From a checkpoint of a small image captioner: encoder norm layernorm, 18300 steps.
Rows from block 8 of the text decoder of a small image captioner, named by matrix and row number. Rows with one number belong to one neuron. Each number is 500 + 40 x the weight over its row's rms, rounded and kept within 0 to 999. All counts start at 0. Numbers have three digits each.
After each neuron's rows are labels from the 100 texts, of 14976, where the neuron reaches its highest value: "fires on" is the input token at the peak. Only what is clearly more common there than usual is listed. The data: photos of plants and fungi (iNaturalist). In brackets: how many of the 100.
# fc1: MLP up (decoder.blocks.8.mlp.fc1.weight, 384x128), inputs 0-127
# fc2: MLP down (decoder.blocks.8.mlp.fc2.weight, 128x384, transposed), outputs 0-127

fc1.98:513517452512443522509498525485468534485477559514466558474523476434439509502556499506514548533495498560533444504484430479485545506498605496455552505474531554447510491521478532495537523444383472530571435471485555531523445506518515597560551495506489503433438484518500478538541536574454432503523485484490493470469504501492506514522506464507581392481519503534457502539435586479536556544478
fc2.98:438561514506525476558519480498465478485513520568486589451501471398500497463509501567461454511477479449533509441501478482497493500490450521494429553514491512467528470475563447507512474581493506549477311456495588535497466458519520475529455511526494495489499477444504513441498492505498514515475477466478489503535502495452489518461483482478484505448460428583569484457555502522494454602512
fires on: "wild" (65); "american" (9)

fc1.246:502444487493465492493451496454527451541504577484492501531574485489496531504477483501554606483484502552494509459526508450495477513507538547511531523524496496441515560519500500510567485458474457479488474506481499525423487472463483509572527521467486464530512476518436462524590486573517451527553473519517540462526494511544453581590466389518554543551485473528608483461493427456593432516531
fc2.246:440541452472549514492484526461533558497533517524477505494494443515540470602570565528471422537498495449413518515445561495499515513505488479453438504526527478554597522502460564522499515481509556515495530522587526546470519522572525476502452581516567484444508516536519520540459454499487527450493522538590432519480469506557496480443534485517523525486531541567429444503544496516454438547508
fires on: "-" (12)

fc1.88:457456486519523438436472421501516448495529515450480471502509531480495532511513510556531500538465580468481547488495475451513497451458504452427517451479460530518471566518498536514573516463475536485468496495431483454496499456511498480374555485485446459490459504529453447535420525555456493453503510455494408430481493496484392481561504475592498451576485452499514563470455512530527541489504
fc2.88:403559444447562527516553516440438473470537484559556446516534500470512519522454490485565528548473526481395460498460522514542503442498490449476476516408510538500481528397453518532495526531473425517424503484523521547484502544481422485515509487491486535537465447485577446450488478572510509494481545523546531489541430486494516513561496493509490429560548487448460515529455537550517532500465
fires on: "-" (96)

fc1.59:452507475541551455486532492505557528501476462500460527509486527464495538512425509488521587411526520509470472465500483498463443440471486512573518504500545566480459517502520496502422525436444483533550438457545494506517444528447495513517527477491457542488450526498481370536428488473524506485491471561438446441572520501547525496512520514520534483497591578557552486536474577577495463512445
fc2.59:526467439450505551485472529502453466520489503530475495471476468471468460425561479452551567504472584460567462567415539444473496530564524541488477580551482498481515534499490444502490513449546500480500486489446480521507554471484505473485550416497504534529551531495478477600527525404531485445491481461460536498517445480511446576469500514501546426479532446506473558509539574527513448488424
fires on: "," (93)

fc1.120:508520516494455559482507494487457434459472494483563516524542445513451471558521521415458502521497504432511422523487479551518515628461546418463516467535517461561509481480465504497529432537483566500505520470430531511490501469449458479418520434475418486497458531522496545526530486511571450468485500450456487480554537485500446492497547512561529503463558408435510463499538480464548465556468
fc2.120:520453510457481479498526465468456473543424545514419460507511520410509449430536453421455546520523526519461506516542477547469523386494492541473518605479611466509509564509489510510460465497555510428462491582501483460532520507582482527482504547487558460537550571541438474545492452506547508487428573511480477516477504472475552455515526489485501541459526527548504492484517513508497517464531
fires on: "magnoliopsida" (49); "a" (11)

fc1.373:571508471460561498482493435444492489538509543525544493547488480477480484536542486500487515538485534513424497523488495429488551494502456520472490543524511474482470590537491568455559528473431452434525465390506452534484463505464515520474476483475504502471519501527531399580481528529489405516499499548582489495518513475476463572543420404502534473491518473515565522558496467548572453513558
fc2.373:521500478454463486481537544431537473473475485526485436475571423483529541561459568498479477539532516482525539538456573484549532549571498540557473449485515565496530549608509536475493520527503516464484497502526486494537502456472445458478468534507536573480506562526458535478484487518557453537560467481542531427464433501607426562457547434444530484533476555524497495494488489477466459553520
fires on: "-" (13)

fc1.301:508568495496525529458505457435519445522492463525536481554517454508540492532508560402506506502537544480502548564502538443497515513418527462475497420519469491538504565479509423450474532469461539409553454451527490488516538425434549466454424459528439545540493568533540487532485475465521506459514526469571479511560404441466509554487554475533496527545450567517500502498546524523486504494529
fc2.301:508560472506408529545534537560504573467507446477494499526549506489505500512510478476568524518537494518429491468570499528454424514590448570479526520415441540482507490449547467549443471491468468491462479521516542486454446519521523465535562487510567488497497462453461522455519446520458543480469542558468538484537463530527480560503490514467532467425528424551459586500558439476443533454476
fires on: "magnoliopsida" (62); "liliopsida" (10); "white" (7)

fc1.163:448499494558492526500539379509445500518463425476520487564502475474491506505492487447536449441494478401504477461446480514466485498477456445506522455562516530513474465511489485526492494530442459530568497473486446457543520472410407413457578484506467450483447542532470539527446482550505470454488500529504525476525512486572476531510493545519479499586543482497557556489524436452447586510478
fc2.163:446542522488490510476541521544470429515484556525527571530486467517543485493506496464478495484511473470523438535442482505562554540521503463436465547434464472487501432482557471504448485573566516482427419526461562479526496549552501476398496560495464516508526477565498357528529477514466489498478508461537482552493473490518522553483541491490580482456496444510464515487551618494482506522517
fires on: "green" (14); "common" (14)

fc1.126:430470592518497511488527432467505493557493457448457495554491544469495548527510490470510506565483523556570447488414471516491485527475459494497504477509510483488433561467458507485485552499508474567520595467444504524524475567460463456462523474483552496562424426511490506533525463589559414549494486560441483442569542582514467511501502518516527469501480496459524511518482566534523436532453
fc2.126:500495541500531429463536466493410498503432474497458527483456501411462485477548530502449506485474482596566448553438522516466509588469448510510460467451501553495457560547498509526501515495520457561449568517458473480484441476540516522475489509546539520538477520526464495490477511533577505534556546450521513494507548622518410569465418486425510496492480487511504479479471493563479461466461
fires on: "creeping" (63); "flowering" (16); "osier" (11)

fc1.84:481512424510513505506617416522536486511464478472560533499508537494503516546538539479559547498482549495484505526545447516445540559468490522523520498591575555505492500512456483525479465519447525477516507436543464496521508467414537456468554434444529498462576557458480539501482542462443453422526533458466516487533456486456515558456469511480531515462518466464521532521567483516412438567553
fc2.84:535480449462535501400438533517461540392479506523505468542520500502493532460459501503516482540465505526526515468510464464503491440476500507503494466461459453484533464490597539500406480465457438462467503528532586469494515535407507473485555479548544525521400553501504462536429514508572490483500499550564457527474468536490464496536464443533479485434478539478488443506487519456527622463503
fires on: "(" (60); "norway" (7)

fc1.112:448560440529493475450496477493444590492522466529542528526475498484470486581465461475484493495520543452524517576492494439467528558451583512438515473474501487542579449436518482412552515516459477504517398438490517551514517493488531511436505500512468467512448558548568458510553539467506552495487508477503517531545492504478460452538467429556480415554397501531521501498517547492538537519530
fc2.112:485545548525516468562533427513392493517517516479540475455514502388526458453490549560459483541505486502495522497540518478547485493485470523469461587488517482457480537485469513468490466581539455498431350501460521457474491475490504523525549481518461459478548493445475570454567518487500532450483505485469473478459515463433470514506545484479529540515504427630491523494519536477463515552495
fires on: "wild" (43)

fc1.44:505497523549470510473471503442439515466483442503505452547582405526507542507476505404488457535521550459521479521446490494517452468412492423471558546521529521408452476508504461467521513473450508560519510410490504444485482434482452522403539513513469503505464546548526508465461485572582466480517535474534446490519453520462538546549501481480521482590508547495522530514470545508456542518450
fc2.44:520448474529492528476438512526525435509540482457483575470539563580546519481458475472561507470435515491442476479528472555454458517593475428545461529451478520510566469525500472558479517513487482482477470520506534514461461547628509427492463482505468552550438466468479490540501506438518550523546458540498478514464514532532397463512487518586500508480538464483466486462533531411471475480446
fires on: "magnoliopsida" (35); "liliopsida" (22); "male" (21); "cinnamon" (12)

fc1.361:525418525554557479525516532437523442537549481488432436564530525492485467527500460528499540543453540420457500519507512508449461487482501474504540539475542488460399504448433522547510565481462495496531533462459536465431525474494514433436512518433400476444475499503542454546463473522456504437509505442564453440505490471509481456493419476460505500534522519460569544559459562495524502485519
fc2.361:473493499420522495546486611493537482446495474500436478416475473517519485476486487475431439503463484517436512546527477508520467466496485480526487614389530492492505487528481452578538528565494465540482517501449556498442531493527529427459457556507441482477462522519502476528514515522518510524512409489492463472464531457483536492478423469433492485535559586429521500512466515471601500509474
fires on: "american" (87)

fc1.167:522513563525538556514489449528470516428494543466530586500538455449507492520569487498519536540565566530480526549507480541484519513485571525426511485511498589570480519552546570552482509466498505473541483404502500527461431478453485478483498530482433496483521530538574486549483473466436479475500548507504520480446476504426429572571516499490491510453559422455510491444446577512481535525489
fc2.167:483579529549494433538497479464500437454514418556465488525495514517507524472446505518531502440480531501546555422527480475538490568518457450530564530454481526469534482517551411467540531553448542523556498494550533457435457456508459488501495466598481433457409541519473490464489522518519542490561460502456487533432476470486537432498433534463567484487506506448461515529483466446435454511513
fires on: "english" (7)

fc1.343:541506561470532490505480487504496474526476514509515520554519499436504549459484484541486567564430528462472457542491454461486549417440550459475478502479487553476448493561476514520598517472382486503549494487452553479500504506476510478496515429515500481494470492532453447538429551595486427491527497446480413479518448536541528515447451479538538429454527517494476577518423469520499450485554
fc2.343:542608531460578573508460459540493488505485554518437461516515497495492511477411483501518525481489514502498510614540618524529487428530551538521438474480463579444494462468553532495474531514451489524449523498529487515555508492496496567552497494531468470506540475552492542512507526546462459495532477544498531416420457456567445535487472517535473514433509463482521557549510475543469502538446
fires on: "american" (11)

fc1.47:516511442546560563538525496505425473508500562475446531503557505445507453491534552571528515479540461481524450468455535415500462499488501496494511547537529546468496500470448478484611482407509566525523442493551567473457488478402535504496513422448447523572491510521517551531492472475524524509505487478494479496557518565540439504473515500463566516424555470531487476523443542497481458420474
fc2.47:494557407479466540550487533466509509473531440528443532452530522517503456433446619485535455491509498469581496497501530452529486533539502501547470536521584468523488490464421470403548583516551531483472489462531566512488529565547515499538520485546491520528496456480514527441519510454529592551517479526482495562524426561529480533506505543448463557479487464467512458519461507564521525526451
fires on: "," (96)

fc1.132:434470524494511470473514479493522467501479470504542549503529505535493513502470535543533524514508542480455462545546514506540505594321464540542451500461527525517494554496415450499498540500497434497525513443503491530494493495552503526499479499521535546543484452514429449510551464541507476521512431442462482470504453497521494483520487472475660510556498509488480594526472449561550485498444
fc2.132:524511540520481530495453505520483469434490445519499518455475512458470490468507506459503444450475460509540503449387519459512490499646484478487517521528485485457511432553481549498448420490572636508513481572526518509486510489475519521458574519539479487476464521514523539483457545486476502445471590556500489507543486526458555543479461508484363550472481488478526463506482501493450528484516
fires on: "-" (36); "eastern" (12); "sweet" (8)

fc1.284:580497462526520418521432478520444440462515570529548488583480507490462487537516510530415534554514484445500558527539442414506489433385571508486519465453449506522526493472507501491523485519439505519493483487500572472422535457464491470452463505497420517452482562428491487522440478502472534480479501455501479491538514498495521463549428461565548471513515500498492514450480591446484478495474
fc2.284:543507495516578499510527558500549508500516468431516481443450513469419465461521502502507457440530484535500472511528510477530471491488545457403537478507464494524491489496489555551489463590619441527516519414515489514466508512494503465507492465548525469464499492474448582512459494535461441496477430549446508477502503456427488548513610463446534525498503467482495519567510453581521556596489
fires on: "wild" (19); "lily" (9); "-" (7); "red" (7)

fc1.362:567537464466516507507506502485537517553506486524535462484481528502460492581511495497533528439461520502581468520523500466509524482513586499555442455462512474475451454465415522460478520490463555475520520485455542515511526526559561456499548505460461532494414463456528438568519514565502501520524474481455462427567460528506546490470410524478621500461421475465533557540479513525500446588530
fc2.362:510502534471558518515508553509487544485511512506396446548540526445413498450558479526484426518501544485495548502474509499492495487457423535440492524509513476487488575517540392552473567537543433510404458562541522553480465449534440552507459547485500466480514493514425544474461388437517542434495493516521525513465509502509469512469474487490447512509539455496490522506449564543524474556496
fires on: "," (92)

fc1.294:463545429542509490449515476493416486514514503527468455508540472484450556496525461456481547514529501566509518460491539441533484383402519459539577533514551484475494454527452442512526525458414577437579545443488481463474464466475474541513510528480479506521487553554543520518469519546509422473484552542499518470512539509511491578477503475491547422516536557541491446533443556459477510517499
fc2.294:500497440509559530510496499502473453555481501614508527394490536582519471441539596522515442553500466530439456495475514521486436503585457513498490517471471494485484458505497455490474576510505507462497456482604500533477520534537531452499443477398487540546449505507505489506489552457524508557525507480455537491484441521488502510485532540576477505495490397480429478474570480459449479487542
fires on: "red" (28)

fc1.78:484512460494530543484522509527501471468495428496424485508507487401562486497533475532482466491493511489483561586512472486500485451412568469472544490451516540521478536524497507588456535451493440521519552437505517426547471506497499438501470568509494490488413499453527551483540510461521496428512484550525561541489371474492526577506443558481540529542503535475486593535489554495472547520517
fc2.78:577534500502511601589548522454479496531494521560520460464536460467477532510502482569498538418484489471507487446553447513479436499558489562539496452518419484513511489446502512484482448583553451543472551511508478555483596477505429522536508553504513480483490457509446502469441461481528574523486524466479471474473553570573510498517478518571498469456523513539467488465473423490427482461455
fires on: "-" (59); "buddleja" (19)

fc1.306:568480513560502564476499583445416528530489472505469482514610485478500498531549501515511494537534574536529466557447436424518471470457526424479505484448520504501481494510433466450509497443445553505513522469406578518462508453531472550507487519540427536493480468493500455530528494557517483495508478416508472522547486513595500494466441475442567457529481564437520546537485535503464492507500
fc2.306:470526597519529519538440597513529513507546508509456507406446495489459465485463453465471452533504589506465528550477442478427482523523466493519437547401540487493461498479507434547453556536550495500493509575473603510455493534584503471483469514527493488498488489524463435539483531537543519486543490485527502496490519501523533502419393445435454497500497515438539519485490538480555482488519
fires on: "american" (70); "spiny" (21); "scarlet" (9)

fc1.68:589420495523485536545543508474503504546432485453607491503539530530402467454515466583504506456541478423532537525506462537490543502495497492558526561471504545508510548517430489459521409460408478534450502506551510597522495545508502460455548496465555570483498459481491454531457524513482472424490488511533544501495514558555530467557504534508561557473521450487489508515481457470535525480517
fc2.68:505564551525531547523512550511439466477519469544516516482461477470504524506578592497523465514528519486450507519553482523543480468492469491563490495464481450471488509526621477465554528554560546555494482567481540465422540503554432509491466509475529471534499505544560431435512517487487457476490550488469424531479546409546449510489419532546495513511439528469452515499493445425447556531463
fires on: "," (78)

fc1.183:425508533513499485424526533530535520571470509489504567507582531450487447532532516541459488518552553583568561460435469513455466513475471504383500497547557522502494559473410499491482519416476532504578548478512430452473533456497532539440592454446532536533452497485464518528539477496531455482537542453445528514520446498480466514487466470508555504500445542495486512493515515510540516484448
fc2.183:534519524540516395439523428520474495484475443497516553487465510381505533436510536535492528461442501544516474464504475450471472476521472477525551487513465495553479540512576491443497525532509482483466478573519522512436441528562526516489464476602499511493473506562465461518551530519578489544512466493462511476500570596542436529472410490415483514483443506463542557451493530515494508456483
fires on: "creeping" (47); "flowering" (17)

fc1.127:430522435506484486515454459489491449495521497546527497521484490512557506506509479452536527503465548422444482567522505545544498588317551508523510448444476527509506488466492444497471543521520481487525459481526486510498529495510517480473459465491509475524521514500491477482614520509505487503461491451458520511490446492467544476566486508518666474532501481406517553445521488513550507542490
fc2.127:516492494544445570506474490545526495491460458492483513458582576493496499499491567540454478509486518481580497486445416448504456464609457598507507512470434533465466471541501530431535461452533598478522555523529515530499431504479466495544554466479501524507484525495498513495444477507497528438426503469501516497566537546531561514473439529492403520483526474531547485523493490527472432420545
fires on: "order" (53); "(" (16)

fc1.110:436513415531435486486530391524572542546568422502496454592522551494470510542476483505483536510514499539475533466500504511442588473491459543574481540480476512493490498516510527470478514471430496532484515479467466472539465568486483521505484428510586519466504510504497448503550514562475459582514480500441585469498521465512482495538449485480578460517494482590502506497528547470554485402494
fc2.110:543483421446489522572448489530563438484461488522486408546522443469487466543511510615425512502478510508473476512525534433452510495475414503450470480438524563523446583486487464548481560557506466476498502492524399457516497424556480466524499416536446550484493534508481537528488427548514499515505553479567512542495515491482464479470535482509516460480510450468478499545546476550470453484522
fires on: "order" (79); "cactus" (18)

fc1.331:488563410524490454486545460517503581516479427425478450555473466480514482573495450527561505456542499493543543475411557517505481512387456455511542494570515492514462440501466465481508442421478536477506420472452512507517500488462473458489596480506540436494521545545498457491494482572487481447466587514502486499527515517519473497457530512535585471474498557533464471490518533507454550528506
fc2.331:530508516499517510513475538499494466468477537559510630487543562480510476467498519541492517528538490574509504488490492453576485539549467513505454522445489580497499466512478507422546556573439471570544478497521498549412515539536534507529489469426474520576465473440445477516449546504553500628498439462461491490501534476546460481507556525525515494482491467449514531466553581447490493455537
fires on: "red" (42)

fc1.206:546478504590488455514528548478473533526544504489486506556451474432504518523506520574484517555514481517458545514561473494484451446465511520478527590489545598478525496485456423531470514442466476495479555388554475574565472533494530476497507458460562455555491489460540516531434524537487442461477527561548530508503497429460539478526503465513491500562538519496491507492505593527508574520584
fc2.206:565454463485459612448579510548477497543532545537539432509535498486521486544499546492456484516462465492548480413552465473463485517521515455573539481507518437475535470491546540503513482521559451523495498520570525456465536534511488559455469487509546510529492461520485464503480576530456532547532475528528481521467524510567590491476469461473473511379499478522427385487485438504542494470479
fires on: "(" (17); "black" (9)

fc1.313:537500506541528430453498516465478442482519497507465560539566552541555507489584460538502579529571480490460477536522514519436438455506502475545525469541479564490423502541430507515497480490493508478494487391612547492438470449508513484520504442442530490499535481459443529543492457483487522435458538489502516524496481397469455455488471473539518529534574503532427481525536439519542483452492
fc2.313:540559585454534520508519441529522437536420538514549512493438433480468474509488459506452519484410506561499570475440547469479625494427497536549524427509538461448496512490582507477524498528548471476499502530434432519580474488528448541419565482543474530482558516511542505489548489512571455510462448471476504487457486492492500540539481491492488507480511461536532493503459495452546498445518
fires on: "-" (55); "lady's" (12); "smooth" (11)

fc1.310:448451499493547442491555539528504485494471552480498559523651509526488568484470532508524486502579521566538445508525470515526502473472414517508477537545484550449465574513483516518494484469425486494493521528449486465431475499490481545497599472486515490521521510530403479492530447481577531430492517462462494504568508565505482492508490521519594486529517523579449537544476474502458512437461
fc2.310:478512448538520493528448503496522477419533456554488527513457472537421532527478514508502530441417524429516511492509554470490473469474521538558513479506491460400407493477549540507520483548502581516556449489540465442455445482561477549536529482562520485468435424591468509501538505466480547419455503530498474525489483495516504499577482465445415513526459482482486556545507566496444546522496
fires on: "red" (19); "biting" (17); "false" (8)

fc1.257:525549481492424448495556530462416486511415523525538488511562419516519519520515586447531535560577559484429491508411500486537488490429442470499483480535552580473463525539447463549478533460466501436556494453440464497505509573526474544500484463460478546466503499468510458540459528542504434477446480530422504515481455513476524556476496478488576482488564558502519495505492551532502516529474
fc2.257:467497506475462480571463513465537458466485454554477510453540506575523456580536431552589511528520505473509480485542581526513475506537539505521426497495530523437469460502491487556483554516554514476541444491530540555496464477512486530503484512514461509489465455513479547443524498510488423469517484526460474409565412465451414510521490493546473599415502441578498472550540474539463465478479
fires on: "," (86)

fc1.357:557497455532517493458474535470458509616508551545508511530537558551506455499539509501521456526518518469468539541428535462523462521476430521442489520575494522459497576557425501424515477440455540460481486443489441475521509414478509515434448489435508525491516498545495459533462506455517453466467495466585445558508454464471439554523495451507513465457540520515467498524519423562542475493563
fc2.357:473529486457452474483479448469476455485474459505549505500462415471516485512453515485525564560588536509493479500519441417545504460532514582601486470511556482536487441561533512468471541535509462485463542498518515456469493561479426440554484478494556533538501515472483498462494510544564555484558479432528577452433478454575473456488460501428489494478481508479567519501414506546530466551488
fires on: "green" (24); "false" (7)

fc1.58:528430432473527438545502502501605528490521515515470501549553552404466620471496436610483523545496532540537493513498415440473475467489477564560482543456491542479473525546520552532521521505433449485558510485475494518502465551527484485528563484470440551448542452454474476529466495518459448550498459452510533492534513552510541514475491470489574530478497508508549509485502537497512451480568
fc2.58:513520548590528506517509475462423499574466474485520528441488436520436424544503478464466512543495504435528487598519612536539494512482466469463494571490523456443453467437518484496465573570524455445511442499457480489492530503540463486454478516435544442438537541478489552519522466478496517450459617519534462509523467527499519497527475539480529435510475489509527538463497466471453506509567
fires on: "(" (47); "american" (11); "white" (9)

fc1.140:483501436567523497493514483461486504538548498431433484564530531462440496529507468458507488468551500464534532428481490510488494397415556459509607477505527540516529419523490481516545539467476559530507492468504507434507399499495461586484565503476483445526474517499485517481496491575497456497518483549491528370464480532561458515528524523512535441471524542506483464555467570472460512471510
fc2.140:535432458549451570489514499517516438466506551536498526452494564531478438429548579557504448515491447497506421484424477550453438486540471481478435517497537510476486460565462536534479529516433495499506509425568479517510502546537546484467480454456480592535469502509496491515485522515554498582503472492466514396472546510554495480537575554544482446456518438491512524481507560461480465469529
fires on: "red" (13)

fc1.207:503515514543495589466518493521567516535557577427555501593482471554420498516514510503519535463538501460485531482550459436525535522436518540402478467524477461534451495569574489504548476485428526485497516480445529476430522502433488556468436525516503495521543557556577519509475527495481480485552452497476481524475512501529470559525486513553568445474450451504535558474525494455537561505563
fc2.207:482514484506518544552532520542443545480523488499561439516482497520443439506574469517523534523519455536515501463503451479480479502497496477402502499547382514529511512480455539492551481485563464498498508464506536463480559515516408460558489461548626482501542560522483548501487419456454398456530483493439529508581532516515583517547515461455475552488551515530538539522483483474449484476506
fires on: "germander" (20); "california" (19); "corn" (11); "beggarticks" (8)

fc1.144:548537470517518528532545500442486571486450553525533523505517493463406547511499459558539542488514463520559550551551452533511520544480516577503530505439574549454517499489432476470573480508418489507487472475528534613496550531512513547421494475479503457501492500459551483578566546505492494497487486521428523486500529569499477470597464506491499448529481537513490485514476593504535547578491
fc2.144:491488507509558500497517546502423521497505454537509545498479510485466491471523518497471428488509533512519453529535524495527496499478471577530453430541476516443450465484537469456450526574562496557470364617559495549476494492524492529506467491531528530526440490466509522435481509447489541521538487469487490515495534563458544467463515464527619487443434475628433466515520512487511510529482
fires on: "red" (70); "wild" (9); "white" (7)

fc1.49:539549534465475510521474481498505395491480520518580522543525468492492457565626479537505542444533480536444506572509547457493608569491530514465489523528484487477476563541481545578547469479468489451532491476495491559537540472472515471402464473466530463462540495512478510590489575481504486489536538498554522480491510480530462495516422440540550512473518436523560471481459472483491467491566
fc2.49:471546506449543541482473540517525473546549532547446457564501459482520481453469542446424451467504564455534523473504505488535515532503504497494404455494484538529511536560526441494507540476513501507553495504515441563565523515535399425436477517548524470474415499482531531546367522537544439498541460544532489500451439507516447529482488536519545533475551498540525489543437450533461479474499
fires on: "cactus" (10); "common" (8); "thistle" (7)

fc1.18:492571518538466481592496490546527542491463455510466473506489504521533476558467514506477498432532437480492549497479480547440558545400458479570496467556512539539545545522474451443534422534501524463477505511508500460569534492467520429490543479509516564422542427464460486523460505499484429508457516521520505566505536447521478522420531501547586508534578532540458495493533462533417504484452
fc2.18:534488492431522484577460492558499506506529536553576432489523498504458451481500500519503521517525505534476505496547435498473549510609512569468484534472466463465488466454519512492462551563566516590542484536498458466480530466496509500509501573503525525624446560469472448436529474442490433533530549475505482523538578463511495524510554508479447531467524435424525489502442532464475443564506
fires on: "family" (62); "common" (29)

fc1.22:455553410582465541491549438478549552531520445440454485512470486468551500551493491526452459463461469402502498492483487509499466522436492435494531517505527503505434510522566499505489511463432463474477552475524473441604460463428494434440571507555536464442419502552491497520454510533534538534529481557529484437433462499455493550475522560507535465499521519521494494508446527447458519477491
fc2.22:499520509500491516572523488503485403485452523504517562434521489506536463496503536504496576458542544511445472521473404467495561525569588489511478578522462506518506497501506478520452526618496424436469455492508449502412521473574477503443466529422501537556506489495447444475498459466529492511461443459458463494462547532530450481489526532510563522436521456498511522517572569510454499473491
fires on: "(" (18)

fc1.85:539448491515446527456528561496531485497468451504501533535579568455529513536506458534524518474510518549559425547533459564439494557469559499497528547500561566459455488552452532558488519502384494536564567376435534531506483538499505467463492495437491530532510511430528484574475521430502505471508455454526488539506489502525529435506444501473518498514512554433490559505478494460526514528525
fc2.85:475513490452506493540526669523480499513513497531449497473430521537512435490516449521388469512507442470502553561486462509468505482471481470525495528416500524506474445508489437550504491553487503514556501482471618546465499498481515482455462521522460501517514475493510467484471480490534551510509439471492475512466592490524591494490467449409448442465492554440522481492519486428552513451509
fires on: "american" (56); "sweet" (44)

fc1.202:531497512549494455549521514519448465524467461476502564490475532453497475527484548500488456546539537547572494571488500464459516593448490464468610454472489509548518569489494498447479489479471591541561493486545522529500468461503476561435537416499461536465476533498470479574502591547509451490407520475467534467485529522560500498477442438477554468504473462483544523455505557537457505425508
fc2.202:494566501534462447519562529503465489502504485553443518440467496402485478512510485485530413510500457570506557494503488461442526571537504436523506429457536464476511564472545519471443501451541475544525509500510457499473481441508468504522556541512520539525564489526441457521503532479567481501499574488465527425495563561514455494474412462470471538482499510382552495491508485583478423454522
fires on: "creeping" (52); "meadow" (47)

fc1.236:533444389579491491484451491513482544593541416476488474578441479418483542571492465489491452485492535500508494487491496463498429481426452472464537512584484511507462461484539517506459533396456471536507451457484491495501480463394441559527522500487425496442465538517508415498512458488528489487497542547515495480551519479549484485523483452533513495504521484529558485446461528555461503492540
fc2.236:538504513499482551449510418466547558448470466453514456506490468486505500416560482448527536521431480463495504560453468505503481539544516515516471555563489522481560537518452451535530494516429574422520459449452440478516459531528497452486535483459500566477492438528469468534501514545483474534493465543428547507554393471494432546523570490471527509537442430491518477489568530457562472471482
fires on: "(" (78)

fc1.131:440490459498482454456461443444515423462452490495468479518542512471464488482474455533515563416511565446537478533456550513515482608446531480496489429499573511491457539500463502483501489515506586428518458535479515503544472409420489495481546463523525464422528502495517503511524482485475527444514491482475443390461447455532498557432484501473575486538508568499497541513532475465480468471442
fc2.131:484413587451475500468529509611475570445485491494564479522512481465497409467523530475457447506549543540516512431484535479549508450531530503579396521487494527477510499455542482508430508499554455499501582516479505509488459514537522528499529518496519487487436515509475509497610475511508465484496455519528561522515544525466520436473495474512554547525381484475599499509535492481438517489506
fires on: "order" (98)

fc1.23:475545522505477544497529481507465495519491481426513494555510481545413473498521498517545562511561492470514502490457537559486504524457480582532527472563448502486406472477453482502505470473475547543512491481441550529436493529474493435413541514472492491546463520510541519578524474615481463475441553502426517468524519603506478487498457491582552466456537445470487475537485593471534533536451
fc2.23:461497495512545485536532536513422503542491494505502511491485484556409474471535566479490466563529531529479481516502527544494454511496482633554459518530497500473449424508496490481447486543511477557495499552467559570452574466555496504520434518552507540507436503584441488461504470484482503514583580481479482539515515611458460457511519527523514470485516469595431437495475523507483530507443
fires on: "red" (85); "alsike" (13)

fc1.43:471539513543554425504522504472485443517528499491456518574487496457530527514532431536514542458539462492408499557500533541486436490460453512484531498484561554484583498522495488529548490526500512449476454378541526440509478453471526434454485479468558522575572491534476522530511502467515445515525518490524535498510393398479471506462509530457525548568503504503468498517587535509505470462578
fc2.43:487441443475433571428541516535518396532494482534551597440446559499517523482460526481480484468473488525512521499513504496408485467455463486482461457564528500516571515501557493549459487484498446500446484505464441453494498417511502470516562441501514511519526478520487493528461458473571572509463482505514483545488528526535537572451470529484525439465479454500514526457430400529540458484581
fires on: "family" (90)

fc1.225:542416453574533532590494513447501462473468505507462541496580583497491541468519430440537544416498488484556522541527494497439477524507539494514546536498483555472472487496452491494485499459442474512510546422515584499539540454433525453521550513431427494563530505486525519489579507500496543446523486472500481539592524515558450492535462605462523530460468500481517495496510484487473527473559
fc2.225:509517574398505465505517473517561536487452510436476522488493454453495521493452480560492473575502388487427579518451508441515508461528461514528492496425461440504574566526509484494494515536512500523522591492457500536493493570548493418513447489483543549441452524503525537522468549533535533531552500458514434482431488488473500441467509503474520522479478512561490441510478506456543524595463
fires on: "american" (9)